From a checkpoint of a small image embedding model.
Training: soap at rate 0.0012, 16600 steps, held-out accuracy 87%.
Data: 97085 training examples, 10.9 epochs.
Rows from block 6 of a small image embedding model, named by matrix and row number. Rows with one number belong to one neuron. Each number is 500 + 25 x the weight over its row's rms, rounded and kept within 0 to 999. All counts start at 0. Numbers have three digits each.
After each neuron's rows are labels from the 100 images, of 14976, where the neuron reaches its largest size: "strongest on" is what is common among them. Only what is clearly more common there than usual is listed. The data: microscope photos of single blood and bone marrow cells. In brackets: how many of the 100, against the usual share in percent.
# gate: MLP gate (model.blocks.6.mlp.gate.weight, 848x320), inputs 46-91
# fc1: MLP up (model.blocks.6.mlp.fc1.weight, 848x320), inputs 46-91
# fc2: MLP down (model.blocks.6.mlp.fc2.weight, 320x848, transposed), outputs 46-91

gate.511:532520524501506481451487467495527507541507491514536472478508519499508473490466514529493456508507493477534482463519463494499493491472485453
fc1.511:515524485459494533506495504480492495467463514466462504489512505500486528510506501505516530497512512535482486502484528517498478519463500536
fc2.511:510533524474514491527482510488538473460443475513475476469479514514460484507520463479486487532538474534534481541478545495513532490512510536
strongest on: cell type: proerythroblast (87 vs 1.5)

gate.308:427527532496503472489517483478526474491510526497546523519507549496507467476535534543491448515476501519483502481517491522505484501493489440
fc1.308:485549515506477472504503492516505559444516478514484513502497496519498497517480477503505500449472493487481481563448485498549525503469486521
fc2.308:513487447501500491470482514534494488575491472503527495518510508503493479490487462503425465479487498515513516510480506528512534496518518549
strongest on: cell type: promyelocyte (97 vs 6.4)

gate.569:471444458501435503516524480467504485492528490510455507454494490499500470514510497455512497501494476472536507487507534515491523511517496480
fc1.569:476484460515465529485508542470476468493528470491469518483495497481505489496517496480495495501481492472550492510510515549476516547500472491
fc2.569:521531509535510488531496491473524489496478504508464481484483489494480443472487537524451519521527473533495489477492485461523471491518477542
strongest on: cell type: erythroblast (55 vs 14.3); cell type: proerythroblast (43 vs 1.5)

gate.373:526463534490540454496510509514495476519482478504544527472478465483483480466499525502479549545527497512459535481497550560515501497574483453
fc1.373:489542479480484523452462500504549484480478505532461520506467510481466487530490540491522500489490531440522486501537546509466468480516487508
fc2.373:510482498447492521574496481467477502500517523540505490533502497530497513461507486486480496519567486480512502527515493452475523487487506486
strongest on: cell type: band neutrophil (88 vs 5.6)

gate.57:556535502488516481515481538542515513524475482511532490519519480479512478526492518461478502522505499546436505504561494536476518518486486480
fc1.57:471501482507472488466506513489452455509507504524470512460477475531488500495491506546486471503519494465502513507533566457484478505508446515
fc2.57:517519525471509487497503474490459519445521505501495511502539486521536508498530456504465485512513481516487486458478524490496503484478475517
strongest on: cell type: myeloblast (100 vs 1.9); smear: peripheral blood (100 vs 16.2)

gate.639:487513497491481494511510489529505496495476481522523472499500490550481459556499527500523511531493476483504525527490494461519540507543480509
fc1.639:460475484504494521490481540513498542499550500520462530497474464518487498482531482457468513512474492529511488484514498531527477518484481470
fc2.639:491468492519490533456488511455504492465480506508500474471506537485483505528513507514481453481507504521528488500502505513519475520526448458
strongest on: cell type: basophil (75 vs 0.8); smear: peripheral blood (68 vs 16.2)

gate.394:557465480505520524503524501538498505511525508471535495501431441477503491514507468509468518519485529437510482501490523496516513474512483478
fc1.394:467504503521511475490494496496528503496499525473498475502523537469502476493524491494498561539498517498510484520553479496537512519521507452
fc2.394:494484467545487486494519469499549529523475504489482507504478514539475474484484484475481511511439528497485524507451487511528490515489494469
strongest on: cell type: band neutrophil (80 vs 5.6); smear: peripheral blood (74 vs 16.2)

gate.721:526517537496506507497508502469499474555566477531497485487478515503534469507524492544509499494482504515523519515460516475510505494474477494
fc1.721:503496554498515475495496456470533479529472488517511526516517520498497510514482521490498499493500518493529488509500465455488480456556499491
fc2.721:516468499469512484538516520485479477507537485522539495539511505484538517484455520542492518477511490490438514488498509510461503497500465545
strongest on: smear: peripheral blood (100 vs 16.2); cell type: myeloblast (81 vs 1.9)

gate.705:457512497476544484493497502479489538519471521528494498496449517480563509529501500498473533534509519521514460517470528494472458473488466470
fc1.705:481546490452520523497479534434536523492474496522487487488457507488566473531499483511499489500510516499529466522476490463458451474466494486
fc2.705:520526514484506504503509465509491482502501506509481529513495506460475522479502468462527513511483507452468484495519521542520511493499531448
strongest on: cell type: lymphocyte (99 vs 15.3); smear: peripheral blood (99 vs 16.2)

gate.169:530526495497470508478523504515486510481493529518509465530547471510465513475487516517516421503540513495534504526496560512487488536486506492
fc1.169:480478501543510469545506483544534505481506514514473479507430545527508477525497518539475465479491539513514460488527485528507478464485539500
fc2.169:460486490504478470522467511501494495471525559509507458497501480483524485481516480487484520515474501496513535448486474511522439502508470491
strongest on: cell type: promyelocyte (49 vs 6.4); cell type: erythroblast (34 vs 14.3)

gate.487:495521566501502523534469483503484531507473476572531518522468506513534494471475501520521533490519470473508466549498464486527543488495502490
fc1.487:488500449496491462451516535485509477481531533465457516488523500471442491512534487484490461512500523511508514451497535507485436535501498508
fc2.487:453493473544450484440469527432537517514452501486498485494481483519524520491529496540499439511498549539537522502500479475548523492509491498
strongest on: cell type: basophil (89 vs 0.8); smear: peripheral blood (77 vs 16.2)

gate.124:481460495545502504519513472526517489444476535512504521490508532488467508502544515539542487506550526488472540477523506515463437461516475520
fc1.124:482502509480472486478471509492520474546492505493510505537493499497506508505483477472501527490468508502548453493514472476538535540503535479
fc2.124:501512509502530492500500471514468489493505551511516522478527517525455552486525522496495480470520491478531479480514494522500490510470477525
strongest on: cell type: proerythroblast (89 vs 1.5)

gate.411:477506496472471504510520498505486479484508443502570489487503483537522515504521482447518506502520540460556547543528491552500568539512502504
fc1.411:497511480507509449515488478513469476504528474483541488459491475508529492490492467492523474462515510499524553517542510470519568577499502460
fc2.411:504476517492507489529489493476499488488495453502526496474526495471513486480523443454510490493468447487496487512509521527479490536548475502
strongest on: cell type: myelocyte (47 vs 4)

gate.495:550480510475473520479509518483479503494491522473471490502478465513523525543483484465448526496504492531503497527481476461506539487465522536
fc1.495:449512525537537500506488484510516508516495484521515502498538496507489476458490507525554468500477518457499482474494525507493470517519488477
fc2.495:522463512499473511515510496480510495489487484465506472505463492507505517560435552500450487489516480510524515480504506498505499495533492563
strongest on: cell type: blast (69 vs 6.1)

gate.306:506479489431505486517499479489492483480534469544482533520509530489512487460521522514479502471487504490479487529482512496512473509532478484
fc1.306:497474520465493491451501490510526498496529476550536489538516479460475522545535519467503571498501539480474496475478499508485533503515487524
fc2.306:504452492475476505461531537503470479503522501474478467557453496527474476511462493483503520523549512496481491470497492459534490462518520488
strongest on: cell type: metamyelocyte (50 vs 2)

gate.77:502513473473448498498519489523450503514457491499480514482513486490500549531465479490462499475530498534531542524505490450540516519469515511
fc1.77:511512479479438496493522500527442502505462504512476511482512484474510547540470475490472500474540498517526546535517502458531516513476514506
fc2.77:493553503491530500495488475509466504502533515527488537490532510500490490429549463504553506503481518483496489511520507489464495496498479433
strongest on: cell type: blast (29 vs 6.1)

gate.285:476559465473565538479501479435552505503487524476479513481543534521507471523510493486506490534484526490530456515471470479505466473500493522
fc1.285:491478473493523516522501506492480530500500514528477515499453498478537517505496511463475516533521494523522492544489493482474456488460459463
fc2.285:522527491498493492506527482512481509487493489522464544478486516470471519463508461478537498518482504465471494490537509528545517498495512446
strongest on: cell type: lymphocyte (99 vs 15.3); smear: peripheral blood (96 vs 16.2)

gate.348:512519479494511489544519518482484562530523576472522484524478483477496477489499499467492486477548498526465506528488511498503458473506497562
fc1.348:487495506494521504508482495555536481482457423524471499454516503502504560521513511546533504561438500482513489482503508467517485516501518451
fc2.348:465494505503476498514526490518461514527556477521495499469493507519503507491447467504516483506509529483541520524508508450518475461485520477
strongest on: smear: peripheral blood (78 vs 16.2); cell type: basophil (61 vs 0.8)

gate.430:482523534541473492537502523506474512509465480516536493519498477472531510466500499521473485457499507491482489506464507496466509523500517457
fc1.430:484520484476519562488525553493510447470514466491504504485477517510486494524482494468507518510502549485545505502496500445496528486496527551
fc2.430:527439522505541487470517544493493484486445498523479497500536483478489479480484491460486449482423507493487485502459479491480505454544479517
strongest on: cell type: plasma cell (66 vs 3.6)

gate.425:512490489529549459499466508510512513549488512568496482495507554447516481490512544479417503516530547483491499545472507524519478508484499527
fc1.425:488500480484548444465519552488501548517477511525496490509506524495512504460515500529442515516499458513533479505447490492503497493470464507
fc2.425:465479518499505516499476449495506483533484477520541524574499488496504550450493495446483505512457504475481472465492528517477484471517449479
strongest on: cell type: lymphocyte (95 vs 15.3)

gate.98:529436480551507509430463470486487487553456507506497506474525489484464504507460480509544517481506501488484487467494532493530496506471474469
fc1.98:572465505476537472506564479483552469530539492505495516492470513506539526491471511493484527488519530501501509476519519526509479474487475532
fc2.98:519444522489509543513566507520509540512487513506516488483490490544550516505467503543533459506531507514506506517466505476551515505504485502
strongest on: cell type: artefact (57 vs 9.8); cell type: eosinophil (26 vs 4.2)

gate.122:530500463475442522507510507531478472521501487478467491479480489484529551530447478473464496496524497494521534550516479487503518506472527503
fc1.122:464496521521537479503490495473532499480516508521521522516507505526462433472556514525542505514472506507488474463477510519488479501527465512
fc2.122:527471482500468509497498521487541496484489477482503477510491498515516494576423534506455488504502502516525519491485494499543514514532518566
strongest on: cell type: myelocyte (47 vs 4)

gate.432:532507495465489538509435475395528517490512428505474494462507451534502509531496477479531527508466443474482484530510470514506534492476519502
fc1.432:459544507490518501528472524444523541540496460483498530477501461513480523495479428490549506511469496491505481511505485489529521485512515496
fc2.432:483533469489492477537506464507470523544522458548534486507494480508486492443539453487526533485485491467480506487471533517500470486469484449
strongest on: cell type: myelocyte (93 vs 4)

gate.279:492475482520532497516534488489544491493495489486500512482525462518507456482511486495465506496518451508482482496513489528506529503488521496
fc1.279:523478497525502511567476493525503486511506523518477483482487480517435445503483482513504481485530516506495514541527503517499514494483482542
fc2.279:504469485473465460511447497490473502519533499526490481483500478513534470482466508432514490495506568517492515501506468522510469506492496491
strongest on: cell type: eosinophil (85 vs 4.2)

gate.620:511503500451520517517499548534483484488503517529500567498533491493507487547484513522505503527492531521496444494490469453473558476495535521
fc1.620:495504523497514523491480534528513503500491505496540526478520501506464512495511534517548521512489550478534470508499443519441477503490485512
fc2.620:534533519507490526505478561545496559502524490502502538493567536514482496462552491509537493536494479504546450507526499517515509510477530526
strongest on: cell type: monocyte (98 vs 3.4); smear: peripheral blood (76 vs 16.2)

gate.709:496519477486480506517473475476502528495498534515468495493517487484489503462487492482446467473519478474484480478481520488505529501505525531
fc1.709:514509470456504522503515509482487467541510478472503486532511478512496480496485521520520577464543495472538473519483498523475481514529502499
fc2.709:458547528494538493495485482499463519524460478520497517510474514548501485542506489514502498478508499477506509475536520476539495526504516503
strongest on: cell type: segmented neutrophil (98 vs 20); smear: peripheral blood (46 vs 16.2)

gate.652:465482559528524472490537504512491459533498505484504513476498461504505504511461484517474488482486515497470475518528467530545505515510467485
fc1.652:508507464461480539489442479459499529486495502527517510502511533500514520489518530474482466487500496511536548500455517494439482500490505527
fc2.652:483509532468503504489504510530499505474507532513500471503472531474520494501477500495493492478507452477511498522527507500481506495482510536
strongest on: cell type: band neutrophil (88 vs 5.6); smear: peripheral blood (60 vs 16.2)

gate.132:471492500513537529491517547477522477510528507527552522477517529516574508522510524490483516470475467495488495461497558487486505511443497446
fc1.132:519492515488500530465527548469497453545565483501535512499539486518509487542475517513509501488491481525524463494511524532479510515467541470
fc2.132:476504477522508482513543511512514530495460479511470497500490480476527500535470489523503497480462495535508525494504528486487493482511466528
strongest on: cell type: band neutrophil (56 vs 5.6); cell type: promyelocyte (31 vs 6.4)

gate.489:486481505474500477501490505527496523549522524491530512491536487526456444507535521488467477536493518486486476481468538483510497475535466502
fc1.489:541519448526468522465476493488534515494489550510547479501518523503508498491532506517470516482498504495503491474484502460479498508514481511
fc2.489:524504446503500482516508529494500469494537507468516495491472513515508515527540480517468547480522493525489494544524508531493513519498485441
strongest on: cell type: eosinophil (95 vs 4.2)

gate.543:484513449491456494511471502474492496499499490463519532560516527498485539473514481505506500530531523443509479506450507528471482531457525453
fc1.543:435490494509490483512524455492478499454508518474511499506529527523501521482500501455496521504459521503487504441487507534504484496484474510
fc2.543:482490513517522462493476484484534474485515519490509472493491498488509513503485552486494526493562497529504444473448506517498490496543508518
strongest on: cell type: plasma cell (51 vs 3.6)

gate.168:480569503484484475508485498520484484519469525497476498476480480524490455494489525498551487480471513505511443501530532543495532525506478488
fc1.168:483528504466503495513455506467530517491489491513488491492439532512481453514532528479549486462494530512503489480502504519503516480493472489
fc2.168:515531476549490502527516522478539507509525501476488469453470476505500544466486505518498489490486479486504554499552502472501518536485499539
strongest on: cell type: proerythroblast (50 vs 1.5); cell type: eosinophil (25 vs 4.2)

gate.210:490520502519482520454485525546495572462470515492522507511487520506493489499473483473509512462490499554535469520509480520488503521504493489
fc1.210:525475509500534490566493473483482437553513507501498471465496475491488492505542500503485495533522502471468527491481505505493473501489488524
fc2.210:471464510489497509520511535496517503516501461463486458487465485490515481524450533470465488490513476499485513478506479526496498494518519504
strongest on: cell type: blast (64 vs 6.1); cell type: monocyte (33 vs 3.4)

gate.370:507516502416513484494532524545505507523517467501464473486518495493493496491486485540496529457475521502451430482499557511462477512503541482
fc1.370:477477513521457474461516471467506502479473494552488545536513508505503477502457547512577517490515529501517499526501525470501527499485493493
fc2.370:508490537496492510458492548464519500451476503457489477482485453514500562490468533483518478494496526511525530508511474507544497488518529536
strongest on: cell type: myelocyte (43 vs 4)

gate.752:514495505494520523498441517542503476497491504518568535524483539497493462514531550525497525513480506486546490514495478486458488518479517487
fc1.752:456458521530471482480554492495488523540475517483485431503482497530505513461475454465499500495539496491456524489501534504523497495528450515
fc2.752:485470483522508522500471506482512468508494514491512458528405503518493474485465482489484515448543503480434493506520511498486494493479468499
strongest on: cell type: monocyte (100 vs 3.4); smear: peripheral blood (99 vs 16.2)

gate.259:484502469453529501525505500455506502524502474505523495460523501458477481530508495535490508514529479487455492495553522522466502488509524496
fc1.259:555496503479475525462441467488521523466533448512504474529481501494493511464517540465507481457528469492486461495497509495484490494489483517
fc2.259:549499463503509502478469523493514508467459485481513496502497534533509481546484472515507492488521510500553477503522521467537513522509521543
strongest on: cell type: metamyelocyte (40 vs 2); cell type: myelocyte (27 vs 4)

gate.459:549476481530457485516558537558490476485483501471517490495535482472512482519522474506490473518514499506515502464515504497522493541495501475
fc1.459:477498492551539502538525519487516463491495481481495530497523521499491509515557507504535524515517523465528448445502466531524533491476524502
fc2.459:507482501478498526490525485497471499525497473545525491552509473528503471481456490467495500519525488526493489512494527510535498490512498483
strongest on: cell type: band neutrophil (41 vs 5.6)

gate.447:538530516504491514532518475509495499506483496544544487501486479491544472479530522501551529512534510509442496548490500470513486479530542488
fc1.447:464511489517498472453492543497503529497501506484465512504499527501460521512510468498489475514436488481512505437514511530511468506432464516
fc2.447:443482531517473520468473515464524486529510488514505500488497529545478514506487479525517486515519533518493509530514478475537492507493476459
strongest on: cell type: basophil (94 vs 0.8); smear: peripheral blood (79 vs 16.2)

gate.75:467509528515515485481472522476486506518499452456546498502529488434499493484491470534497529494499488532519480478456475524471537513502469487
fc1.75:498490491506553488509479525487536509486521478486452526514523500463521515492522519500510463543495463495494544499462511511481541498511507515
fc2.75:518497502503532512465499485464509533527514502504480560516529462516522510473518480490515509487541495490525495517501515520502507506497542506
strongest on: cell type: segmented neutrophil (56 vs 20); smear: peripheral blood (42 vs 16.2)

gate.142:486482503462471516528477476476478531505481516503522480469521539515476470505519533506501510491488467478502487511518517479498554515471509482
fc1.142:494450497452468473507503489436555496440494522504464510490528513522443462492495567510509483514471474503538481491521484477521565515435537480
fc2.142:462461525497479555502510518480502505441497494489507500456507474552479458502452508504493467493521525518494489516481504483506506477491457496
strongest on: cell type: erythroblast (54 vs 14.3); smear: peripheral blood (42 vs 16.2); cell type: metamyelocyte (35 vs 2)

gate.734:535518523534546491495484479474486507521461477528491478480510453494504495462492488505492518521520519541481507539476527565513506493488492458
fc1.734:491479497533520477532551516545502505542520499508503503499514507553544504458498481519487497526462503555498525493485486483523521522527548480
fc2.734:512501498529530527437526503487517490494512503488525522509499499484521514481498495518480491459457488494456544496503505510504461530494500507
strongest on: cell type: segmented neutrophil (99 vs 20)

gate.209:527524479499496475496511499484497508463484470524499466477446467564504541498468447479514489474490477517484493491512490464527505519515495482
fc1.209:468482531497480481516495529500510492518552551469483532506509532456513438519523547530480487518499509507507523503484492512473470488440498516
fc2.209:525493498512496548428526504467483480476481540480470498486531502529515506540477517504505462540521515524516506500513440498519535529522551534
strongest on: cell type: myelocyte (57 vs 4); smear: peripheral blood (48 vs 16.2); cell type: promyelocyte (28 vs 6.4)

gate.557:480480508495499520484482500501478541521445511492466528503504529485489525509508514465493445513531470500484475466477527475476510542545504536
fc1.557:508535499469522485515512513508540485491551494511495483512510477543486493493480503549502527454453505463500530514507505497483481449480510485
fc2.557:496511530512507539464500473514529533450484483461486495486511482525483492546431546487433486484497494515451545476498524527530493473479487507
strongest on: cell type: eosinophil (100 vs 4.2)

gate.341:471511481476527517481475511497470501535473534490499530499538542509491525447496538502505510512542481534513550480499494500463505499490516525
fc1.341:496468515529502475514502512528506491506510487498461455530472480496508485529509497505504507494479514500439500464500530466493510506519520517
fc2.341:478523489525526501459529517497517508551502489528510501524507481512463563529478521492530485492516521540518495462486480480510486505471497516
strongest on: smear: peripheral blood (55 vs 16.2); cell type: lymphocyte (44 vs 15.3); cell type: eosinophil (32 vs 4.2)

gate.277:497492516527554464484528514494505473526469487472508486482533438547466480493470502495493512517486524502442491489499526551518522524496484457
fc1.277:485495520556521489539550522522502468539501523493482543482520470545499484505507477528519545524460534508473482510478517526548549519512541458
fc2.277:483480465536524494474508521521509516514481469475530536491493453490534495522445479488506485475483554535506455444487488532526483471500495488
strongest on: cell type: band neutrophil (92 vs 5.6)

gate.413:487499514533463486500500483512491550506491526511510468469506470503502483473519496508532530495538552487520514533524491492500523486544523510
fc1.413:514498515490540472517478521512511499520521480459471514545492528485498477550492492505472513555483485497460496489492503527479499475507483506
fc2.413:512516493518478508484523461512472489504546517520507545489514496491523462483503443500523520481529505525487475545502477471526499473473551502
strongest on: smear: peripheral blood (98 vs 16.2); cell type: myeloblast (85 vs 1.9)

gate.7:497522486520468498488544502486476464482502533524495489536486537458485473518518510502481485523530520487538501507516510516523493489469548505
fc1.7:493506484477513485541463493528527572461527496512459513507489508552520501464488495534513499457489509456447472474494518499486532538469465499
fc2.7:474460483480524519537448492512510471511502499436498488497491532529467483471494504504462515509493515508490482496458470501503482478518513512
strongest on: cell type: promyelocyte (98 vs 6.4)

gate.41:467538490468515487467500536473495539506505477539494482506491515462460481481536509514498498521501523480476502493483497475488533509509498487
fc1.41:522527527492501529499513541479460491553474497496487463490515481469498507505522503467451478522510550501496513522487502475498503512446516540
fc2.41:500529503531496531519532536456506511509483486530475525500495496499479502502459495525503496513519513521455508495501511506527499518514535512
strongest on: cell type: plasma cell (47 vs 3.6); cell type: myeloblast (32 vs 1.9)

gate.446:490515555503510518478538512546502500488492533519523503516475472541485486494472452528517510463510511437540471502518525498538514467503486523
fc1.446:520478479507477467535442490464483515504492505493468502485499527465531513504533535476473477528507505536450520503494492498467496515497515469
fc2.446:476485506509523508491493483454490501507499482491444475480500474448521477517527477477461486540462505490469473534479490512528482507513510507
strongest on: cell type: monocyte (100 vs 3.4); smear: peripheral blood (100 vs 16.2)

gate.532:465550524515514484498510488488477519553488469454540481500492482484558507497506536510489472521485492505459469523495463513498533495536517525
fc1.532:461529527508525521484489474520498483520480495486574469513507518480511494481498528498492486494522461499493475525500491533489476496537479483
fc2.532:478547516548477462571473541502510507533508512477495478544521496475540484451483508515538528522453520482468487448454492504538486484479522494
strongest on: cell type: band neutrophil (57 vs 5.6); cell type: proerythroblast (32 vs 1.5)

gate.179:527504498493478502522443479497468492481505502529502502527518542471479519466507487505504494495521524464514541488532515464549458513495483479
fc1.179:528493546498478506518485495523480492528503484526504536524511545494473502471490484507526530473530503459519554497533501484509449513489506490
fc2.179:522517525531543503492519462525518494521521445496502535511534531505472526502529412516543498506482456498518508489508539523482504498441509446
strongest on: cell type: artefact (100 vs 9.8)

gate.59:518492499464498503486501453504462497490495487530495503537526463562535563472539501448537508506511546525503465500493475494535458464484495452
fc1.59:484486473509507499548509502463505517457512522506500495480461492449520491522442502523546508498497487468503536528477494539479511485504530503
fc2.59:481492501493487529483464488503522480495482490506528465499469476524537527550501536530519515508506481481499496482493457502500492515501500502
strongest on: cell type: plasma cell (45 vs 3.6)

gate.517:469499464486481498501518471518495536526511488470484530500522504565481512485458486474473497500475493453538486538431540516470523493509502499
fc1.517:537523503519479507484490525481488482570480511505499520498494520470499513488514506515471549510489466486491508525451525488472504533505469515
fc2.517:470510449503506512446544539489449490453498522450469490493431481543466526492492468515505504491519487516489507530501486460498482522494500487
strongest on: smear: peripheral blood (95 vs 16.2); cell type: myeloblast (94 vs 1.9)

gate.668:528466464481466493540525502476513556486490544523493454474498474509493463446504489481480515537513495482469471529495535478527458496535480525
fc1.668:497481489504505503478537506498505505482480511523541469469542479513475490466472510470491514525545496500509471519483504496527532486460472506
fc2.668:452527531520509518514514510522485468468506495481512506553487517495535502551474462518468491474520481544518529474531523504515490538529510532
strongest on: cell type: plasma cell (86 vs 3.6)

gate.584:478499501522514502459487476533465503516478530525528517505529477484562490520531526530520483505512512473487519520488450457517529500487495477
fc1.584:493486483517522508535497524496509470484501525457499496485510485491443504452476512491493517554517490514506472483508567527479500531521511526
fc2.584:543512518505491513576482516519537486495462467489509477517540506482496494511515472522545438557477494532488488554494482492482513490527507508
strongest on: cell type: myeloblast (67 vs 1.9); smear: peripheral blood (67 vs 16.2); cell type: proerythroblast (29 vs 1.5)

gate.708:448503504487532534490510522491481555493534526489527476483532465508508482535547442485456513483527468499493514508511498454517534533509471548
fc1.708:499521466519484452497543489526533488513468486475518512507502479517510475483456545495505495482481526505536472513516479523520515505520521481
fc2.708:513522512479505479485497485488480510554557498499530485514501542516525514492474483526486499462529495510504515467491528528522492499478475521
strongest on: cell type: lymphocyte (49 vs 15.3)

gate.54:509523509489520477505458506536511481509509512500549535491517485519501487505461512529517519503472486462529455503519492474443485459511496506
fc1.54:483516523514481490499512502486534543485491544500524483491440513475519500509548513473496481527523518542465519502527461513523486544510506480
fc2.54:491472507509524525487486486496507484504515474491501498484464455523517460514516517481476510489485494487445484532531499495502517480470476465
strongest on: cell type: monocyte (99 vs 3.4); smear: peripheral blood (91 vs 16.2)

gate.228:521547549490502467499521518479506540465501500529515492515513483466479469521521485494469529496482511459489528480518500458460524531500531558
fc1.228:497482506511491509465496512509526537490465495520510510549475478481515508508483505478506474513506513509465501506529471492516487474472482493
fc2.228:517502509507481528501478492482517497492523514493503462484459533497494495525447492556495561435477497531479520515477521542486497503512468504
strongest on: cell type: myeloblast (100 vs 1.9); smear: peripheral blood (100 vs 16.2)

gate.421:493492485453552484508488505531505510519478540541486511510495459503483473488512476478536490490512519529481502486485495546526502512537543493
fc1.421:469480523512500459492490514487517515451476525475500549481504506478476512461437513502490478520528477522453514491485466512519462531516481471
fc2.421:483483546533503528523482497466519538476476480534489456484536485545448466492517469551495482499493487525515524476520467517499452503548457465
strongest on: cell type: eosinophil (100 vs 4.2); smear: peripheral blood (100 vs 16.2)

gate.320:513480528498530506531470522514462492454524488536548550506513489449513476543541541529466524536464522485492476468505461522469491499503545493
fc1.320:508478445497474453487539447494486526514482488510474492502498521501511498467500494484469464483506470483488487493487529451557493560545477525
fc2.320:487461490495490535493494479481517434487457502494513453522441503514500509497456475491453470466553474509459501488491524477518465509477473480
strongest on: cell type: monocyte (97 vs 3.4); smear: peripheral blood (87 vs 16.2)

gate.512:500500498525484453524489500506506561496485505520492458529525492548490427506470516528550482495523517484513505481566527460526529485493501471
fc1.512:495499500458493541504502541483484496522545451508554538445483516513502520520500480506460556498464483514501476500455470497474465500491502516
fc2.512:484503508519531536529517500550473502503512520493475486537490479492476499497496512482503543499458511506494506485521490472493487505511494539
strongest on: cell type: myeloblast (58 vs 1.9); smear: peripheral blood (58 vs 16.2); cell type: proerythroblast (32 vs 1.5)

gate.294:507531479503478534511465482488456517485506482478503511509471519533514551514541500481507491525474526514509499482490447478460515518466477503
fc1.294:514474519489536488510513500514548469500519486497530479449531466465521461464489490514491557480502506489476539520537500526543506478494472472
fc2.294:496514522504526533441478471482520485453510488506497531526516483515499516543436510523431457499485518552527522492516501518513504498492512537
strongest on: cell type: eosinophil (32 vs 4.2); cell type: promyelocyte (32 vs 6.4)

gate.376:501531510529471525438500508518510552431475507509546507511496564531471486503488502486532493466488512471559488507511537502492518507489506487
fc1.376:504536486518470504471521495517540528438469489497552512527504553522486486534468514500537512484486530477574489517519536500489526509480522503
fc2.376:530517446482483460517508514538500507469505537518541529521518506504469518524543488523493518512501500538576515503507513498497509496502466525
strongest on: cell type: monocyte (90 vs 3.4); smear: peripheral blood (58 vs 16.2)

gate.192:533468525504521473530552501481459523506529520530492503500552472506503482498535533513491517489531483506461529507527541488532539508500484446
fc1.192:519513468536482491513523492509491464501486456502514511463495460509482501512465500544502469478528507531492506436549509540455479497491514508
fc2.192:509523524516499522504491465477510488497477493492474482486502491544499521503538482469521452548491497453496489513474486521451521494494462487
strongest on: cell type: proerythroblast (35 vs 1.5)

gate.262:547472470477431484489506509477459516493528503499493480568492518488457484539464487536512530468512489480547491506525550483529518507480521463
fc1.262:531518509509520481492456488481467486505500502469493526505488538462501504479498491509499496461489470488508516496501466491465501515553505519
fc2.262:492494529509524476515542474513481487509533485487489517514535517498500517446567466474503513552525503470510494527499510504459516503466485429
strongest on: cell type: artefact (98 vs 9.8)

gate.138:516491496497494489532461507504492525497516495511511482458470484525497447450488478494444507486508531489451484510540490506500547491494450502
fc1.138:521489516471478522544516506474459482521554467513476534499482561496526517509498548494521495496471451503493483513491507521478506523513531508
fc2.138:512521498549495489525467502464439507468478536487481520534514525430509522518482557444466470502524482501493476460537493500511501483524497545
strongest on: cell type: metamyelocyte (50 vs 2)

gate.201:537506487462467468487497497487477500506497507484483486462485495512508535534515505481439529496544512539492482502463471459483529499472488513
fc1.201:479488516526530531526501495519537513494497490520506506537498511497492477454477488518537479505468488462497509505515532548518472521518504498
fc2.201:518463517498473503512522498475517490488495480467502488507466494497507500559440545496443485472510480547527525474490495480513498499520487557
strongest on: cell type: blast (44 vs 6.1); cell type: lymphocyte (44 vs 15.3)